Weights of a small image VAE.
Model: 2.42M parameters, 32-pixel images, encoder arch resnet, encoder norm batchnorm, encoder widths [48, 64, 96, 160], decoder norm batchnorm, decoder activation gelu, decoder widths [64, 64, 128, 256].
Training: normuon at rate 0.017, 40000 steps, batches of 64.
Data: trained on crops of objects in photos (Visual Genome), 41.5 epochs.
Rows from block 3 of the encoder of a small image VAE, named by matrix and row number. Rows with one number belong to one channel. Each number is 500 + 25 x the weight over its row's rms, rounded and kept within 0 to 999. All counts start at 0. Numbers have three digits each.
After each channel's rows are labels from the 100 images, of 14976, where the channel reaches its highest value: "colour at peak" is the nearest of a few named colours to the mean colour under the peak. Only what is clearly more common there than usual is listed. The data: crops of objects in photos (Visual Genome).
# convs0: first 3x3 conv (encoder.blocks.3.convs.0.weight, 64x64x3x3, each kernel summed), inputs 0-63
# convs1: second 3x3 conv (encoder.blocks.3.convs.1.weight, 64x64x3x3, transposed, each kernel summed), outputs 0-63

convs0.63:483479491478458473531502493502496497488500474528502496509484486508510557525515488538490474462512484504445469485508495491469560492476495531499498483472524482474460468548485476508508452445483496
convs1.63:487484451485445516501487494520520511516512521520479515500467493447481491524485508483471451506487514472537466461486529507525501516524504479513485436535523480546494477499538533474499528504515508
colour at peak: black

convs0.9:513488495470454525538508506493535532542505487530514492481503546495496500511514483519494503463471481482489475490520478500525524525494501519502475411487521462482525529483481492522499479469479558
convs1.9:503506471410496472495492501494571467495500461514494493506514485486504484469505506541493509501518480520527494487510513458460491498537507468540479480542489481530502476520458517507493505505476529
colour at peak: white

convs0.1:499479502521484497469470494461479502510447509533515533542479457504538461472488478504470463518502481540485514485493476485475433464492488490521490480465499504501488498508476527493529501499492439
convs1.1:500478547495513489514493511486496466523492517465505475486514518522486555524492537503496556491523514480551483471509525437495470526517495475472472501524471519491543538530514491464473501499511526
colour at peak: black

convs0.26:436482511497460453500461512563522483500555494481489507497501463472480484464484505468487522498504539505512493490526502515470511510517540520510492493484517481486499483512525476533448450508505511
convs1.26:515519491515542516471531489477474474527550464494511484536504496485491485489462462528461521482469495484497491522516472489499542474480444500491518522483444455518504499508475459513506507547487492
colour at peak: white

convs0.54:472483504497475498526477484484520487479507488493463567482512469471526465519518525503456508458520432499505506518499510534498488478498502518519481511445525508547479477483521504516549473500481483
convs1.54:504531506477536550498513503503468486513520433496559483474475510522489502497504455524507507498516447523432505525497454476513524501496473515499543504492500510490477518492514461490527528500491493
colour at peak: white

convs0.61:431477458514496492495495491472510460512514510511497484474439464504487475504495520484514507483540477494491504490499481533511489521512468517539540495503495496528515562482516480475475562519519470
convs1.61:501523515458500503498466515505542544475488501487548534502503480507539488496498528509513463469503516499498523524528529467468536491470536509515453489510462454500471474497499451509475449490509508
colour at peak: pink; white

convs0.34:485522506480480486500504488534528482459540488502494523508465464464496487505498549518473535527523491486533563528435505502514495512492549475476488490500482495471500537474510471489525512492506454
convs1.34:521468543480504512488487489480451497532480462490521491486525499517516481499461478495534473458493491487497461541521452512474528458449462556499533491495488493507501485469504477471492480511502480
colour at peak: white; pink

convs0.33:461509522509519501444502521455506508522455516505487494497520483497503470490529504506520509481509488495523455535492468547535410500515481473526493527506503496531506485487522485507459485543510495
convs1.33:511478469511544493518505508546500520490460522500483507469491488489451459504492523508495458486473473475466557482508473475520566496479533494492482496510515532501564492508512500536516497484512515
colour at peak: black

convs0.52:500502478465519499426493514491507505495465507472524499462512476490527537513474521490468486534460499534508510525531507543468455492537544495520522517492480484492550512504505502528509513457479484
convs1.52:505458478498469524537500482517487520538475489506487526501494539497495447489482494490514491484515488484452461487489469497505540471491496506494509485515445512485496480493418474458521447487499499
colour at peak: white

convs0.21:487462464496472478539501520489463469476511466536473555488497480471527507470523495500496492527543456506509563513491487488505496496493449510538502517447519488489513511475472519508518479501486478
convs1.21:495516494468521505456479503485504487531489501520500453493478509465508511490521520456514516500526502568516465532489488478533504552562501513499515502477511492482492529493499457431491503526508519
colour at peak: black

convs0.19:475546542508492481448525495478510520531466498511479505503503480471505473502520482507463562465447504484507480516520531530520493541505526509511467500499482520528546515491523468484458493497518472
convs1.19:502463466471476469562535496491462506483516477500500478480506530514530516518490494493518473556493478510452499525514450459485486455474487516516476491512509497472479465485500496541505464467498491
colour at peak: pink

convs0.15:505492552453495486513492493531469510506518506565479492520504470466536507475541488477508522529460488517530518521485478466498525455520510514526515498481491505471500494560531468472529517510510484
convs1.15:526478511498454451468467514487536478483495499466462493518451471476489459516471489523471477475458480480469512474500464544491488471501478524518445484502541495528495498492490508512490503520494525
colour at peak: black

convs0.18:553462523491476492469474518475526499490485495533507505468562472497514461526509480536475518490543473474499507517493465546517498479456517508482531487506536519500473476516499511511521456484473524
convs1.18:449524504521507539492488553524504555477512468504534481487491520524519482513489516480496535525527502560482497501499496497529501503505477472501561516471523537471498487478564470510491495505503495
colour at peak: red; pink

convs0.43:473489454536487466539498510488481505485559486499482458516490475464517516510445528487507531505466493525525483513520480464501476514510491495557481506478525526481533465494523528513510461487492472
convs1.43:521512541461479479462497518512511494511514495526460503492526544499561516487528490462452475505495454524488539504499491486469501524500508521524506514474485526505459501521460462481524490533478459
colour at peak: red

convs0.20:497481501546511500471514462489554529457436489491452469496466503499480508526486481515485519506510526481509511505504506504506512572490512476526511521476531506493503522474494477519488520437527516
convs1.20:490520501452459490484501459487482490530471470484511472470526539531543518484503500506539482486513456493475511511528500489462462477512526551501512490478513503492484517492455520455539505509455495
colour at peak: white

convs0.24:486553495480502532528495475478514518501479512499469472496535479496502507514475514517480508524530515495485485523507477502487382471487469501520485512495530475514506473484481524512536481527491530
convs1.24:506462530539493489458517506468493492506499549519467494477466487489505497492495492492505528465485535524522492484515512533496430487512490471473520472533473550503492534550524496518472530476508529
colour at peak: black

convs0.48:470514487535454442524463539538509549468479489491511557490491471500504495492521496543498537487536505501503520482528485495520503523488530507507497497490489501496523507458503474522458467533466474
convs1.48:474525503466533586466530506478510441513520464496512520488469476501502461483484479504494510501520498534493490489449506464487460500477460508514466489479488502499457516487490466492498497475514494
colour at peak: white

convs0.6:472521466489499496443530490448542476512485530513518483500513498483483522527456519522513466474437508525497502516502495469512505520487507496562481501467491508437493471505495495485467506530500503
convs1.6:463476535490542491547513514529465554527521495480479471504516502467529474477516531506484510489518442458493504478466479508473495490478501514454475517521520509487490487470502485500504500437522487
colour at peak: white

convs0.30:452507489516477476463423496499523508491566472499501555508465464484489478512513488509474493456509451493498495491536501528465504477493489529506484497500496495499480484514518475512456469501475506
convs1.30:486469497516477554490503490489529504511514505537478504551457512526509533484481510524476504519500508491474507496500492474521499530517469424550476500522501499509501519518496459550502495538555491
colour at peak: black

convs0.14:504480498536511501441479510489542517488445499504512461461525501507456516514482544483491505474464487498502490528499500490528423466504501519495508502514502513483502457509511522487462509452510466
convs1.14:510545482464508524508499476481463504459514487514489537484480476499513486510474508466523501558487496548477499499498482531452503522477526517528546518459483494501530498496475475487458466523463530
colour at peak: white

convs0.56:480529517511529492490523520471462487446434504521497560526494496501520498496520495491512530534542481496501509528515497506490485531504521505536483500515509514454525450468527464514511525527495460
convs1.56:493485476495548503487525490497496518561506489514497475503499496497493500452460533495494475508448468449488505473463470528519534490471433505490520505467499489486513502464460479486529519494506472
colour at peak: white

convs0.39:560474495513482475489460500525471467495513497436511556510490513484515511472478470511510496453489451524508506503472502473519536500483541489534492532495473516467479539500482512509484495526478478
convs1.39:453480531489520526515541515462522483489503518513526478502491524519478509491528531472477557518513514464479511497523478505493481450523450460483474467505531485541472509511523499516525486506545477
colour at peak: black

convs0.44:499486480515497477480499514495526509515459509512510485436466508527463508522461504509481484540448518502487568486519481478493485500500470490487504495474522491454477490507477466528452512450495531
convs1.44:513490544506484494493500517483473477535512470486529481491517483463522527495508492503520468411573496489538481526496489507507472499493485527457519502515477467464511520496531507459487510486500489
colour at peak: white

convs0.37:487513506491485517460493475514530498480453473495489468422482528493477500478480495516503482525521507457495503523518527517488551471516496507522463503509515478448485461510495449521539508473503478
convs1.37:454498520508509492485513465478474530553497475501516522534513504512551499493500511494484463441501477492452479493510458485500486511482490531504534516464474476485473479482474529451537472480479494
colour at peak: white

convs0.55:412493486486512481536547507474506546499529486509465472480526503503474502491486487507486511531475516511499502490509524543502482491503471528491510523486528504495503458492540499497423503494482534
convs1.55:506495475541486530482508482456493469504483525540440479517456506517508500501523528494491516477521521479520508503468501516473496512488471451523536423513517516493534469497512535491500467470510492
colour at peak: black

convs0.59:474518498471496500536479486469485499479530477505534474510521485469496478467472515482482485488516505506443516498511531516500524464521543534513498494469488481479515492548506498487573434526491503
convs1.59:482489471528534509451472518489523473496487538509480557510451459506531491493501520501467490462486484477515470474502533511479521548503444485504493458472525500499460507512518495491486538512495517
colour at peak: black

convs0.62:437485500513471490525537518458506482471527544518484466458460507536524477486492517479482515496525495499509521512487504531507484469485416518489499504524495508486502449496531525501484512484499524
convs1.62:554504482447543511504492525528525482489489512490539540476492496497465508514516462508538487503481493526501493515469518487459511485465553531481532490503524481488507562490492506491480503512445489
colour at peak: pink

convs0.12:497501499493496498446479510546496494515416503503518513490488517514476532558468512498496489471459490490467486506506505503496456520498532499504503505486506499415502508526498481527468531487513520
convs1.12:502499544501509540458530481495494479515486524492509483496497494467484508416488521506530504517495521498509520511485501494454460474494545467527498489471477475461512469536512485506454463492521530
colour at peak: white

convs0.7:494480480512505489408482494477494481482448493490487481513491515511500471546463481517481489490525441451488501543514531536533518494460494504527499495490508510487496447510505511495512508519515515
convs1.7:486530500502508482548524501494511514511520452488516486504517460486526509464470546498527479516487487524465503501534476514471496483436508544525503499484540459476481499440476486462504489473492497
colour at peak: white