A small image VAE, trained from scratch: encoder widths [48, 64, 96, 160], trained on crops of objects in photos (Visual Genome).
Rows from block 1 of the decoder of a small image VAE, named by matrix and row number. Rows with one number belong to one channel. Each number is 128 + 32 x the weight over its row's rms, rounded and kept within 0 to 255. All counts start at 0. Numbers have three digits each. After the name is the row's rms in percent of the matrix's.
After each channel's rows are labels from the 100 images, of 14976, where the channel reaches its highest value: "peak at" is the part of the image that holds the peak. Only what is clearly more common there than usual is listed. The data: crops of objects in photos (Visual Genome). In brackets: how many of the 100, against the usual share in percent.
# convs1: 3x3 conv (decoder.mid.1.convs.1.weight, 128x128x3x3, each kernel summed), inputs 0-127
# convs2: expand pointwise conv (decoder.mid.1.convs.2.weight, 256x128x1x1, transposed), outputs 0-127

convs1.118 082:086121117180074124176128138105054142111096092157172126141086127135181149108157115170104132119054158103130169129109087164110145114188150069121187112081127143121124172180083142152146124130128116138112077120100096131108124134162110118072113137155189131137083116145221149146144137148094151107122058105148075119137096121082091073104136114151172155069140108063150101119098106081172105124111
convs2.118 104:146176176106134119114142136144149119059135163071102137133220178133146133212109117153150101148106128080136061078140173118187192140135033144095108161103128116145169133130104172130113164179117139104119134115080138087142146134185132112145151154154122154073119135086100120107111140150110094133134162114123095138144132085118110077181093106123101078092182167166088129122136169171114170147109
peak at: centre (54 vs 25); middle left (34 vs 12.5)

convs1.7 100:103150133073097115078111068116149089080164169077108131142117153146176103159104138096092052124126149086144140092122113080125117182171136111093074104099098081086128065152111176111121121136164194107143131118139130129146149109135113072119124166104196069126114112184207121133149137164080100142141105143178099054132116147114142083061097130145177126145152107145149095147180134137146096145136
convs2.7 095:148127121128158093107167115140102091078123151156100072052101147112113179164147110153094081158085091154118125165115156168089110112153094195082111171164117128122119121136196185171150095113169112161150107098096173092109179113111151154090078043090127132110076181155153154094135160108188121137139098103148118127049148128132093128208139127085106121200143118131112155074131158139179190106207
peak at: bottom centre (39 vs 12.5)

convs1.24 086:104113094163066132121107127054105121111142098095153098199113089108134106136166164123083073107123141038132177124095156172116106164159148113082123176127138083142134069158135151112178124095116169129133098152125103169148102115160098157076102156088123114168133081163160116162136150156108093137121100150138103089175081158107075090063049095136143074173165112134085103103151141109121160132111
convs2.24 096:142137120117163107142139187098179194141203143103145161130115058108099119081109177101108087071108170132142165102135126109156172186155118152160119122147149164169141058130078096069134053110121169133112101083123136145119184185136182163115140118161154133097156123165137086110181117073096097197140108175092162165154136116107164147138138126127122159165193126126145124163081154129198126092075
peak at: centre (74 vs 25)

convs1.102 101:097089101173192126175093120110124176106125122144181096109148118119115159163049174124164127168107099100123133141131115103123148099126096056187118155112126140080121162129161073145154145102142145146116104112083125156134154121000111144114110168095084057128106111141151088159129235145133118161138106109144091167144155114155088119083118108112130112127142130161160093110143114113081110133090
convs2.102 102:143134126148088170150159140152150143148161167180161159133133078077145138060101145112158152174105132129151172137094128033135198132112165113123130114047150173097160101132131075155050094173184148152131167079117130135127123104166117105183099162141204099117111143155162137128159069127063113131175191123179094169122144145142114147108055170120119107101175136137153096091126117148125107126080
peak at: bottom centre (30 vs 12.5)

convs1.16 101:140110028117115120187173062121112143112135129119160071110111057149119175096122170097149138158133047108090121128101199093128054116157151083162116165135146088064129121114164142141116098130153090141123169120081138210112127136108117154158116123107119083136089092144126085094160151169095123156135094138099110099128108146170088152098061115110121104174147137097133099148149102070104110108156
convs2.16 111:112095132105118157160144118107138086121130101104088101145171124197138159080154148175127103113109134151100124120153153115130107126153158177170177111050086115064078136145018172133128120110144152133077084139143145166191115125172161157138146131126142060137156153142169157141110161141116124118128174095137155162074159117207131165184167129094151138080161079161112160099131126120053145042103
peak at: top centre (54 vs 12.5)

convs1.79 172:116126056094155093106133108074019150097114152132107120090068126101148128084130141151169144110109127134146120140132141134175138085108140031138131148133140126189087145085207100121106178168137114145096123131138111087135111097109105133102104103133134075178151141091137136078134152085103150182144134045132065109157110157141157184057160091142147108113147142102117118093101169102138126164141
convs2.79 104:105113122176171149111069158143173150086110142116116151050112085068141125113150107169157065141087162119125033162081131145139128215114047123111157096164086093060169103125130183142129091152088081116103083120078138104158083131117165140097130090141145120104083144126116106106149154118114139111169127132073139136170124131056106169134014176124088078131166106153160145156092113116114121143122
peak at: middle right (32 vs 12.5)

convs1.31 095:078138120062105172087168166125143058129137172114152141113124158130111129200119173078114146140137151127127115106111082134115075150112116087079120088078141159159133116173101192075113116101138138128134122139110180159105069130124144107090122129179163166154167173176105112094112129110132113134128153069131119117089104071126158094110156168127185143090088087084059104199077134095140082165149
convs2.31 111:084111122136167169104147149158104162091067095152146102126177136188138096128125146139142097154092130118093135149154091121133134126094157107078186147101188093124114181175168130115173204088163090138157132145151162137116071156124150113162186166164119164125102111149109195168082163112171111112105137123172096148115125121130146109089122095203103180124129108121147132094087162140138116148119
peak at: centre (58 vs 25)

convs1.29 115:117135124148101192128165167123151107130145091158125122141122161130103097137138099106158206153113120089105124150116175152131134124098141129146141107121120136095080123124178096112128120135092011140077150121137113059092120143077103173124140172120069136122109178187089141143092171134103128158086145120082112127201157086066077157095142106101152204155093137163106132137088080117070082097138
convs2.29 106:090084150183079153142106138104147134159106090171108127148151125087177109178143093095204164132161116092072164188141159113124168180091135122140154121081109135119102198171127235088089161195125100158203074080150179133107122170149150112123180143190150074186136102123137103156116082129074123116121151122129087168101135092150132123117210096158151132121108141079148183162124140141110141145143
peak at: centre (86 vs 25)

convs1.17 101:095126124198156134107124151100114199114150093113090145113069113121154107146073167156090043093114118104143127125041165144114085145151139113133093114159143071121141107144048118128139140102137246125109131104159139141098164122085128059096128134143137122128075080120133122183172159132151138117155148101187106145138150121112115102105092140155159131201143131158092102068133132150086115129105
convs2.17 106:151141103142126118169111136123083133137135108163089117186151113036151091081138106147161137113140114103160087105107111107128112132135140050104061129173133161122157175120121105139126055113191099172145106109119100136162096111092148141146151144098106132080096143190114162096086142147054156124152074171158114196190058122144049100136119117105125152112157157097166128199084141123129125126172
peak at: centre (57 vs 25)

convs1.103 087:113144107152198138141097115149139140144148164115108179093097107081111130176098127145177136103176105110123107060090166120071158146118165058092136098137076123098091149127145147143071175090109111143055136108149093091135144073087123156123117141127166117099149112155098100131119184110111081193145133190124098144156125096114092116099132072060164075137107091161094097125124151138065075091096
convs2.103 086:099110131127133179090075120175119143172121097105124141082108133126143100172171099139116159137112120132130125203090098093115145135130139097131136156099098105138172159161137158172116104122130099117143084119136180107114083142142148059137150130087195136101122122034114147189131112136140121102102150138199140133151058113067121166122105159113178163097057082117216099132114177089102121169141
peak at: bottom centre (61 vs 12.5)

convs1.0 096:088150160118133095136109139104117149089130082086156099095151142113092157105091108151162104141144097106123132122092192119093116148026038175122106101070121135122121096127127135162052113093136056159113116076115133112112099091093138151128151145168124119098116139128171090157094181142111089165111118110076087117070131110135154098087085161163119174137138141127167066122132102034112124097097
convs2.0 107:152084100191096132099116152103143185100061149119111157133152125095134135113201112104181142139151173089095164101122128152108104154117143093142094159133047112148093187121139114133137079053123045155204167138134140076087140153165181149096132211146144182130083120102110148162080140160172130129144132068149100119095086107068120114148182128159169081122131081112167119105159162132133111119166
peak at: centre (62 vs 25)

convs1.73 095:137090098160111138088083133115155183137158114116133076099084163115095179147115088131117135084136091087165190121140128170105135074112115068108198077126105169056170167111109105072116124128112132134139151157106117172088160121194146147099123136156147119098117125095121063164124101133141109168159136144123072146176156116141109129120133148167153102143150083183037165075127126127110048096120
convs2.73 106:088071133170070132053091173202075110116153085119107184132143095093103172103155073152175100108123101166086180158100165146121119161149106099122102106150154107112107019099173100121139139102171180113127158135152110096119105150093143164150079124138124155069157081147138144155138194175125136148141132179156094131094145107143103097104104142193103158141083082106102132066134096107116121126065
peak at: centre (60 vs 25)

convs1.87 106:098068135148150140179124107113112163123145116106136093113088111132157190114051208116107087138151088107173163159121096147117130129132117064162103153086144148118095168135102073140143157102137150118111101148125148169113138124034109125103139155094075084141103147138165115089195219161141077137148141113154052148135173113172129145108108146125134141114130128151087093049096150081100117095126
convs2.87 097:150160050177111081155165173125071152160118137086123114111072091113177147055123152111124078169122192094163141098125092127145165129057151137160139151118103126157149120114153166156125132175159126112063116116084075075115072156161111113106124109167081150118143149116141132098116141140150167113177140127117057082163121115177151118155108149131153113124125088127074147078131144197162166083150
peak at: top centre (41 vs 12.5)

convs1.61 083:133098107110079170146110111130118166142127126153097081165135132101036144114093167171129097081124111106131151117187145156097091131118121111131109200108167148110092168082170137162222107125121111057145111073107141176113134104089120112117103182141147113130125115115099170078125184103124126087116097142135120105095128172113147103112066130153084185143093065115160130149079103075096105159062
convs2.61 113:118106139152119140144179153134107067124130086120122139149154079128069134139103132107105101128107124117082136146127122082166118082128157143118127163138174129090177142101085128100134158148141177138187104144147159108105131164094127154081118123146134157116181142106097132124131122088125124112127135144091175173102149148132145134111144110121093066116156168120097128104083159154075137073092
peak at: centre (70 vs 25)

convs1.89 086:108132136163164113100082092108155125102139127091156117081141140122056165144100127113106143163137043094086136110088150024124087085124089155103164138145106165102111124142167145090103119119060130157157196154128109121063131098130121159091086053129169133059164097149062088176131167155092098171132101115131127126145118157145101141120123111153140139143145090139065154152113112175091114138165
convs2.89 102:134092090121101185055099135098089162117143146126097117153121188098130118091141095102139154166113081135147145144105171119114100168077195131093154156175161117124094116186152136172090121094128114113107116145052109068087124141144139095126118132118119096131160098112070126136112100101092107048102080106031124156114142089166165121099103116098131171163095157103131104195196083174077183205169
peak at: centre (54 vs 25)

convs1.41 121:122084143142133144150108112099115173079137125109176120169113095157138122149071145118136150104077126134168127129178124163114099077093106105151129181107179152077142114132108069141135111117098194162127113109226131110115093080015124119133135137150078131115114125145164075136088143145144109167044132100118105122148202089118120132109110098074102120127143091158131116116090086082183107089162
convs2.41 075:176190147169104128126101155097111148111143106144086115118155150164087141099138086138139188163195127097141151190146132114123182127129141126148129075158177104148174078162141140166108107157092127135168098125117143051137102102108085151142107134134096151098102107132115188107103190098143123094126147166128126174155032099088125115069117124080145153151134088100097054100132142094105197141151
peak at: middle right (32 vs 12.5)

convs1.95 085:069090150204112113167155124100141085107190091138090122129139112113070094083133175121132157069158071107077086105149188158084116101129128090087103113117096100079112102139062124163125138144142087141108128082114160113122135117168126071115107140088155121091144096076134151092129082136090151135091137148103110078221065104177149116122140109093155129177133123108177116069127094116134104134147
convs2.95 106:080109121065140126102095085100149103119131152125090121113128096196172131075180055191123073088117136127084140125140138166109131226166127124119103157178072123165132103127151174090114132116173074156113128118222152132120128110121092140093165108095154171101053120132143158133130128128182179135164124111098117113121144142052186116143111130109102107129090115077103168115137075145135107079148
peak at: middle right (38 vs 12.5)

convs1.121 147:138129130134117071118112060134078046129133139096142101128113154117105136143113105073135173107070165151096123127114172100136117127095158141158128138117131149150139130163163042106143094079123014160130124139112131142141111136054128131110145111123046094122109106130139061106130190154134116136088118127163091131176162135000134155116093152111144092117155102131110134108134129113108112108133
convs2.121 061:097134132135151144170116183097131149166142049118140126149136106150126063173126137151133190105169101143180120109140095119121155136134153161158157169178084112137165119069093155091076157185096122167107123130137082123164075129132066142093110167096086121116167125178117160175142146185139145129164153124144091134094181107063077099146172113112078125092150196145111160118216168170146138139148
peak at: bottom right (28 vs 6.2)

convs1.21 092:085120117173115083158128087095145138142179049178111152146105085073145139149118166091085101090138071139099101141165202163098133133183144091077090116122094117118140115131100147166147109142125142107140148111120199148149117135154129074109107129129176121142182121089128141062206106126172180106122179097129116126138112103136146056082152146137177135174152107079155109075137131171123093111080
convs2.21 115:084123138113087116148111086120073127145179124108058086156148181132133173140142108104115136108152104103119117099130128156133134114168161160136116156138149135137181149103187078127161110133102133065145162108209114130124165101088120127119122060141123107091157109146065146109130206150067121137107089070126067130135146127155075114125156180130148144151145134105180086199089121160090072114157
peak at: centre (54 vs 25)

convs1.106 119:105119139159119064096085093130112118093144136152146164069032109114147101153158087011111123119067133117089144110120168123100126099130105128103160067143105120142103136157111101097083125099112149142121157130151146044139044139129130140131109105102089173095113175128122137166130094147080128117145140120130137077152125045112144078083192084102151105168141165110143135103128171134099118155144
convs2.106 089:126144132179105127091102108112119156098126151172120084102115145187111084188081103093139134050188124072158152177096136123144132108107087145067110112144080089166104108176150117083095106112136172144132144091141145189117149204176137078179074148104118119126149127177127100143132108118172061128097097173167113062118169147095156158101076141126139154114112127159110098100130151150139156172166
peak at: middle right (70 vs 12.5)

convs1.57 131:104118145115158044174123091099115136083150132114160173059100111126063150160132128110128105155133121140050094091133142116100124124112060128167097096136161139116125140156032115141077136088115164169136154132102154131136124129075100145115141068102138097080135132092167096169099094145112143151140133160122203106140095025087131090094137122101134142113137145091137092106155052119124129097167
convs2.57 079:184100057154118128074156131118152131110154112056147136124112191137156124129136096130124214103174162095130132106089103121132131129157187087144117128101107101138136143116163104139163138102152138080150165153161197147129167183172090096167157093111121168124149127117117179109111078162113140118122138139116150072140146142183198122112176102130146126166109144113123092206123052117136117136133
peak at: bottom left (40 vs 6.2)

convs1.6 084:107111169095133161129101146125159145174155126119154148090103143122157134073071146108067096125135089154131118188155111087085111133120091145098124157072161127092125111113154097116129092115163120160156128071130100121104120130098132143104155096149173071085173119130125083094108228103150079153136139103078073145098134084083134120084059097218086172128140124116172137120160161053146126157114
convs2.6 115:062126099132082135135201139107071071144148146108164135157108143164063074121100138070155109099125114154166140194133111137154076081133167120118139167112166127171122122161144200092176154159090126109093094120104142139149114087142143158097138142160065164128127158100136126081127125136119120160146081088072113090096178040131112126127100117134122151115217105169142130147115088191086086124111
peak at: centre (58 vs 25)

convs1.23 118:078149180157133096130130110142101109096138103122121152127121149095013098118101152136161143109144145166105074170120166163048122144116140176116117124135152147120111098172156105173141113124146053168106069126107111109129113135126130040074125119140079146084151152146151105129128190112111145164143160109098104132139105082144164063150132187155124143113106119119166114105099066031098140091144
convs2.23 095:106154188195132126132122108097112175057118113180059153150189142167136128172132161110149114144139177100149130119137166100067132097118092138118146159124137129163148129072126161128119112092159153228134172123115142080141148105110099105067124180148147129144194149115137127115119104169196107173184115100155139142058110120133158125106155110104151134130121145148091157161116083145079146187145
peak at: bottom centre (30 vs 12.5)

convs1.112 096:100101120126159129137112132157133131126158111083163149105159052126045225116131194171127117167148085154143175089167170162129102093114138090121116126095098117106137181107097146150153128091144115129112118104071116166136110096156113141088148078150120076081148103075113065078167099111131155099134175119094129062187130087157097159119120128129156129109147113148080096099095110059112104081099
convs2.112 091:040086116131136207064149194128050123156112151122157066116110081193105190069147146151135116119165135084123111122073111137144131118080139088109183190171125114080109138155080118049099112169143110055093144135194099097144147117127146164139129112128173105081120136167128100129137110099162156115158091165072119159109147161094178132091117197158075140088140097163150078134141091077130073147126
peak at: middle right (38 vs 12.5)

convs1.42 096:127178052132096120108122096105124115127160124138065128147104047066122142138146135124190057092087167133123098091085255081118115102165111093127111097154121082126097088151126124131112122120099088129079123094144139115137132112124086073093129116121092129078158116148149100117111123141101145151148102092148138067129100104131126093057108097120128122193126104101148083167134163116099108125164
convs2.42 101:116051135113155089134105095107186143157116083110143135143159116108137189155135128103155125090095097069081122085105106152099156140125200150128123144151081153120102144146087138190125138165152140120153100120168134138139146068108100113107117105109086065096131115170134142098166096132147042114193135121115124136156175109166073152076171107124191101133138101161033128105099076159023173132106
peak at: bottom centre (67 vs 12.5)

convs1.30 121:099120163082137105145091121085100126125127107162150142121147107122000141095111141135122142141179118134124150130108110159111087136127184106118088115127143141128118105204138122164146144162137105100122059162121101115157135102136102112075108197139136134146120126168150130069148165124128164125120123099154102125168097179150146118113134132114183133139133116146115114131035016071100149076131
convs2.30 103:111146119153117080119151153129117170139122100128167148159140085127130126071090193089127138136078125155108082136133053119135152125132082172103105152196106121125081105108108164119099151162173059108112148108118138137197140118111166077111179087135138166148153144114136076159131093105106145105162114197163114107156125129092171140129106092085145100083155072118108136127157102128168101075139
peak at: middle right (37 vs 12.5)

convs1.104 096:103118087145137113133092047109129078135141146161114110170115081105182098132206197144112133160182121107067168159065136091144147138191143073096171130122167109134105096144139089132152122093117141132112086154110142165135166145151105106052099128146178144160111119129164100088190130188111087126120108114116068098172084101143133110060154120131168132115154092146158111102162138150113159079082
convs2.104 102:074148140144135144128087081144170150152077164168087122126147159121127096166127140146115115168146091162088113159139104097133089105127119227129121113073144144191153106091111129111153164065125138128131145168114146139177057151152165147118150120121111093129112098096110097125150158138154169123137157106173113098179141074160085158146067150123095151118102082105163129120075100143114126135051
peak at: middle right (41 vs 12.5)

convs1.98 146:133100119158117064091105126101098168118096150121097088110103126120112097135128164133138067122111134141119124079111143123156130118134088122146109117141127131130144181210022122137155119147135151090132099151080147144160106088115103104147145092107135116132109129124112075085115108146123142090115118100138167081174091083114150134069128121115165000090148058061141086112106101108114104111142
convs2.98 072:186140139108172158132125074110158105136140136122132171148113129115095074151137120138105132081161161115155073062146093179134164130108096171107117096194116080181097107136076116163181122134100229121149124176107119177083173134092097158155170100094093126177089110150135128165168162095110153147131131156149122118162119137108161059186099197149151130136073157148138138150122090109052096115084
peak at: bottom left (60 vs 6.2)

convs1.59 105:095105117127144088149127101083143061093179182130144130129090110112099154150099127128155145128123151133155039155158144113152158138152124142145091120096162130123096110151092077166105073106069058150134129141086169074104091095062143129159144074142073159090125143129166149174067104158173134134105140119028109116097092040086151075121118127123109167103134127097146103164121110121145113131127
convs2.59 095:138144201141071133117106157153144156147128128167086141191144147102112144141073148117167121071113116093125157166136119070082104058126154110170164103106162059070121124135133142110153134086158168107171184104153123176110193113141102109131105126125192123116067147130122119126113149111148106175160136099070166149150117135109126146083187113101143163129106150155068097164155123145090128164143
peak at: middle right (36 vs 12.5)

convs1.20 078:079120120151112093155175106110113128064131057144113108121134116157111133104141104096129230190134061099115144144083193151118111157177173144063150150136122082102124119170069130103117064142106144133160149082074167113076114129122116101105145114116135153104135104052094075119154129112150110124166158109118163096161089110148103072098101131110175111189153144116137141079063098131120107134112
convs2.20 095:126107067147121123140151134155149170121124126122105153111188102154154154116147100194143156093133102070074189107049126122097111112081097175131112182110111137176102156165134149046100129117155077079182134145121139113139149136111137139147099168150103193170158100102082098111126106097196129116095166135178093090121111150129180073178107123143143163211109100125102140147148052098115106107119
peak at: middle right (41 vs 12.5)

convs1.74 089:097120100200143116143123158085139160146186117123147129119079101114140177135153118147173147057109156082138069126135120197149164097104095089124128132099103144113142120122126132149038094141042145154120113124140126071078141107070125105118133090103160115152089103104132123162138119135097069155166117123126151126186134073163084142055170108059095153125124132152062121078128154106131083131168
convs2.74 102:137139129167155214110099174122119167140145110112134102145099163101123108197139134182114130120134130186108153133137083156111198094073104073134145119150106130152119120133149088150095123097109158140127155130175150111144138127130141122105073154112150079176175134161125164140136133146180077048094167134169087134150079169216159126122165100169144123157103142122122105075159127140080163125175
peak at: centre (73 vs 25)

convs1.76 082:113099173184121137139097120085094127105119156132121071124100120103115101155119135095062095129104186078119126113141102077113107048129118156152135097159117117110070149186093126124142098118121134163147104196142098119109136096143132148070098185124203173178108117164090103119158102178143101085144069121183116087092128174095124136114130147094209079112156104109082148122078150119120123136058
convs2.76 113:143105175116153126096126146125139076130117086159123108159135132126160074155084200143133126100051092105110122095097152150111104181127115124118180132135111113155127108123119115153145144127188139130108144108066069094105181136143092044129101121113122099127103093128123128130175114147109118145152078165121095122117119113099144146066109146135131079126150073068205147089115142110105130133153
peak at: bottom centre (49 vs 12.5)

convs1.70 109:107087092198115133129121091137138100091154135069182142067058120066210166103192146146134071131181139145119113109130145155166141130190072089188174088105116075135104151132135124125135118133102111124130180126112147144130131107134104133108105139116169083086167122115182114109166128168106165174149118125091107089116142098117072100104094119122122082150176120134179084204151180113135123122109
convs2.70 101:138083111133102119141112098137106109107147186193052072128121171106125168107183132142176062151113125095091107114113158149129145125131095112160112121072159088114183145200144108142157188092108097159069156156113119156123103169161138120155116175191108150150116109156108104093069127151116135120149112147086174157110124084176058117079104109118137161109128136165123083164115075110118103152084
peak at: middle right (45 vs 12.5)

convs1.47 102:162128131095116094127105127112132139067074156104138132149112022103128156116098140145108130087111117174104018132179107114078147121142134131141041175105119141128123065134139143183154089092074136154125128122117139139116120100127106098150105111124143112082191082134132120104105182153111112103117090150144087095135142098118134080097113112110121130047213149112204076165130125144108111128120
convs2.47 096:147170161102093105145166151157078132169096163147176082131145093179120069112116114089090167131148098155126072131059156097132144096152128107166149147109118099085135156138100120117147140152106140106168149146137137143132151080096156170169147133124141048138122148136085062199171107133151144122193119079090096144172088147116138200126109117087120103182174123194154097143058114135193080109123
peak at: middle left (35 vs 12.5)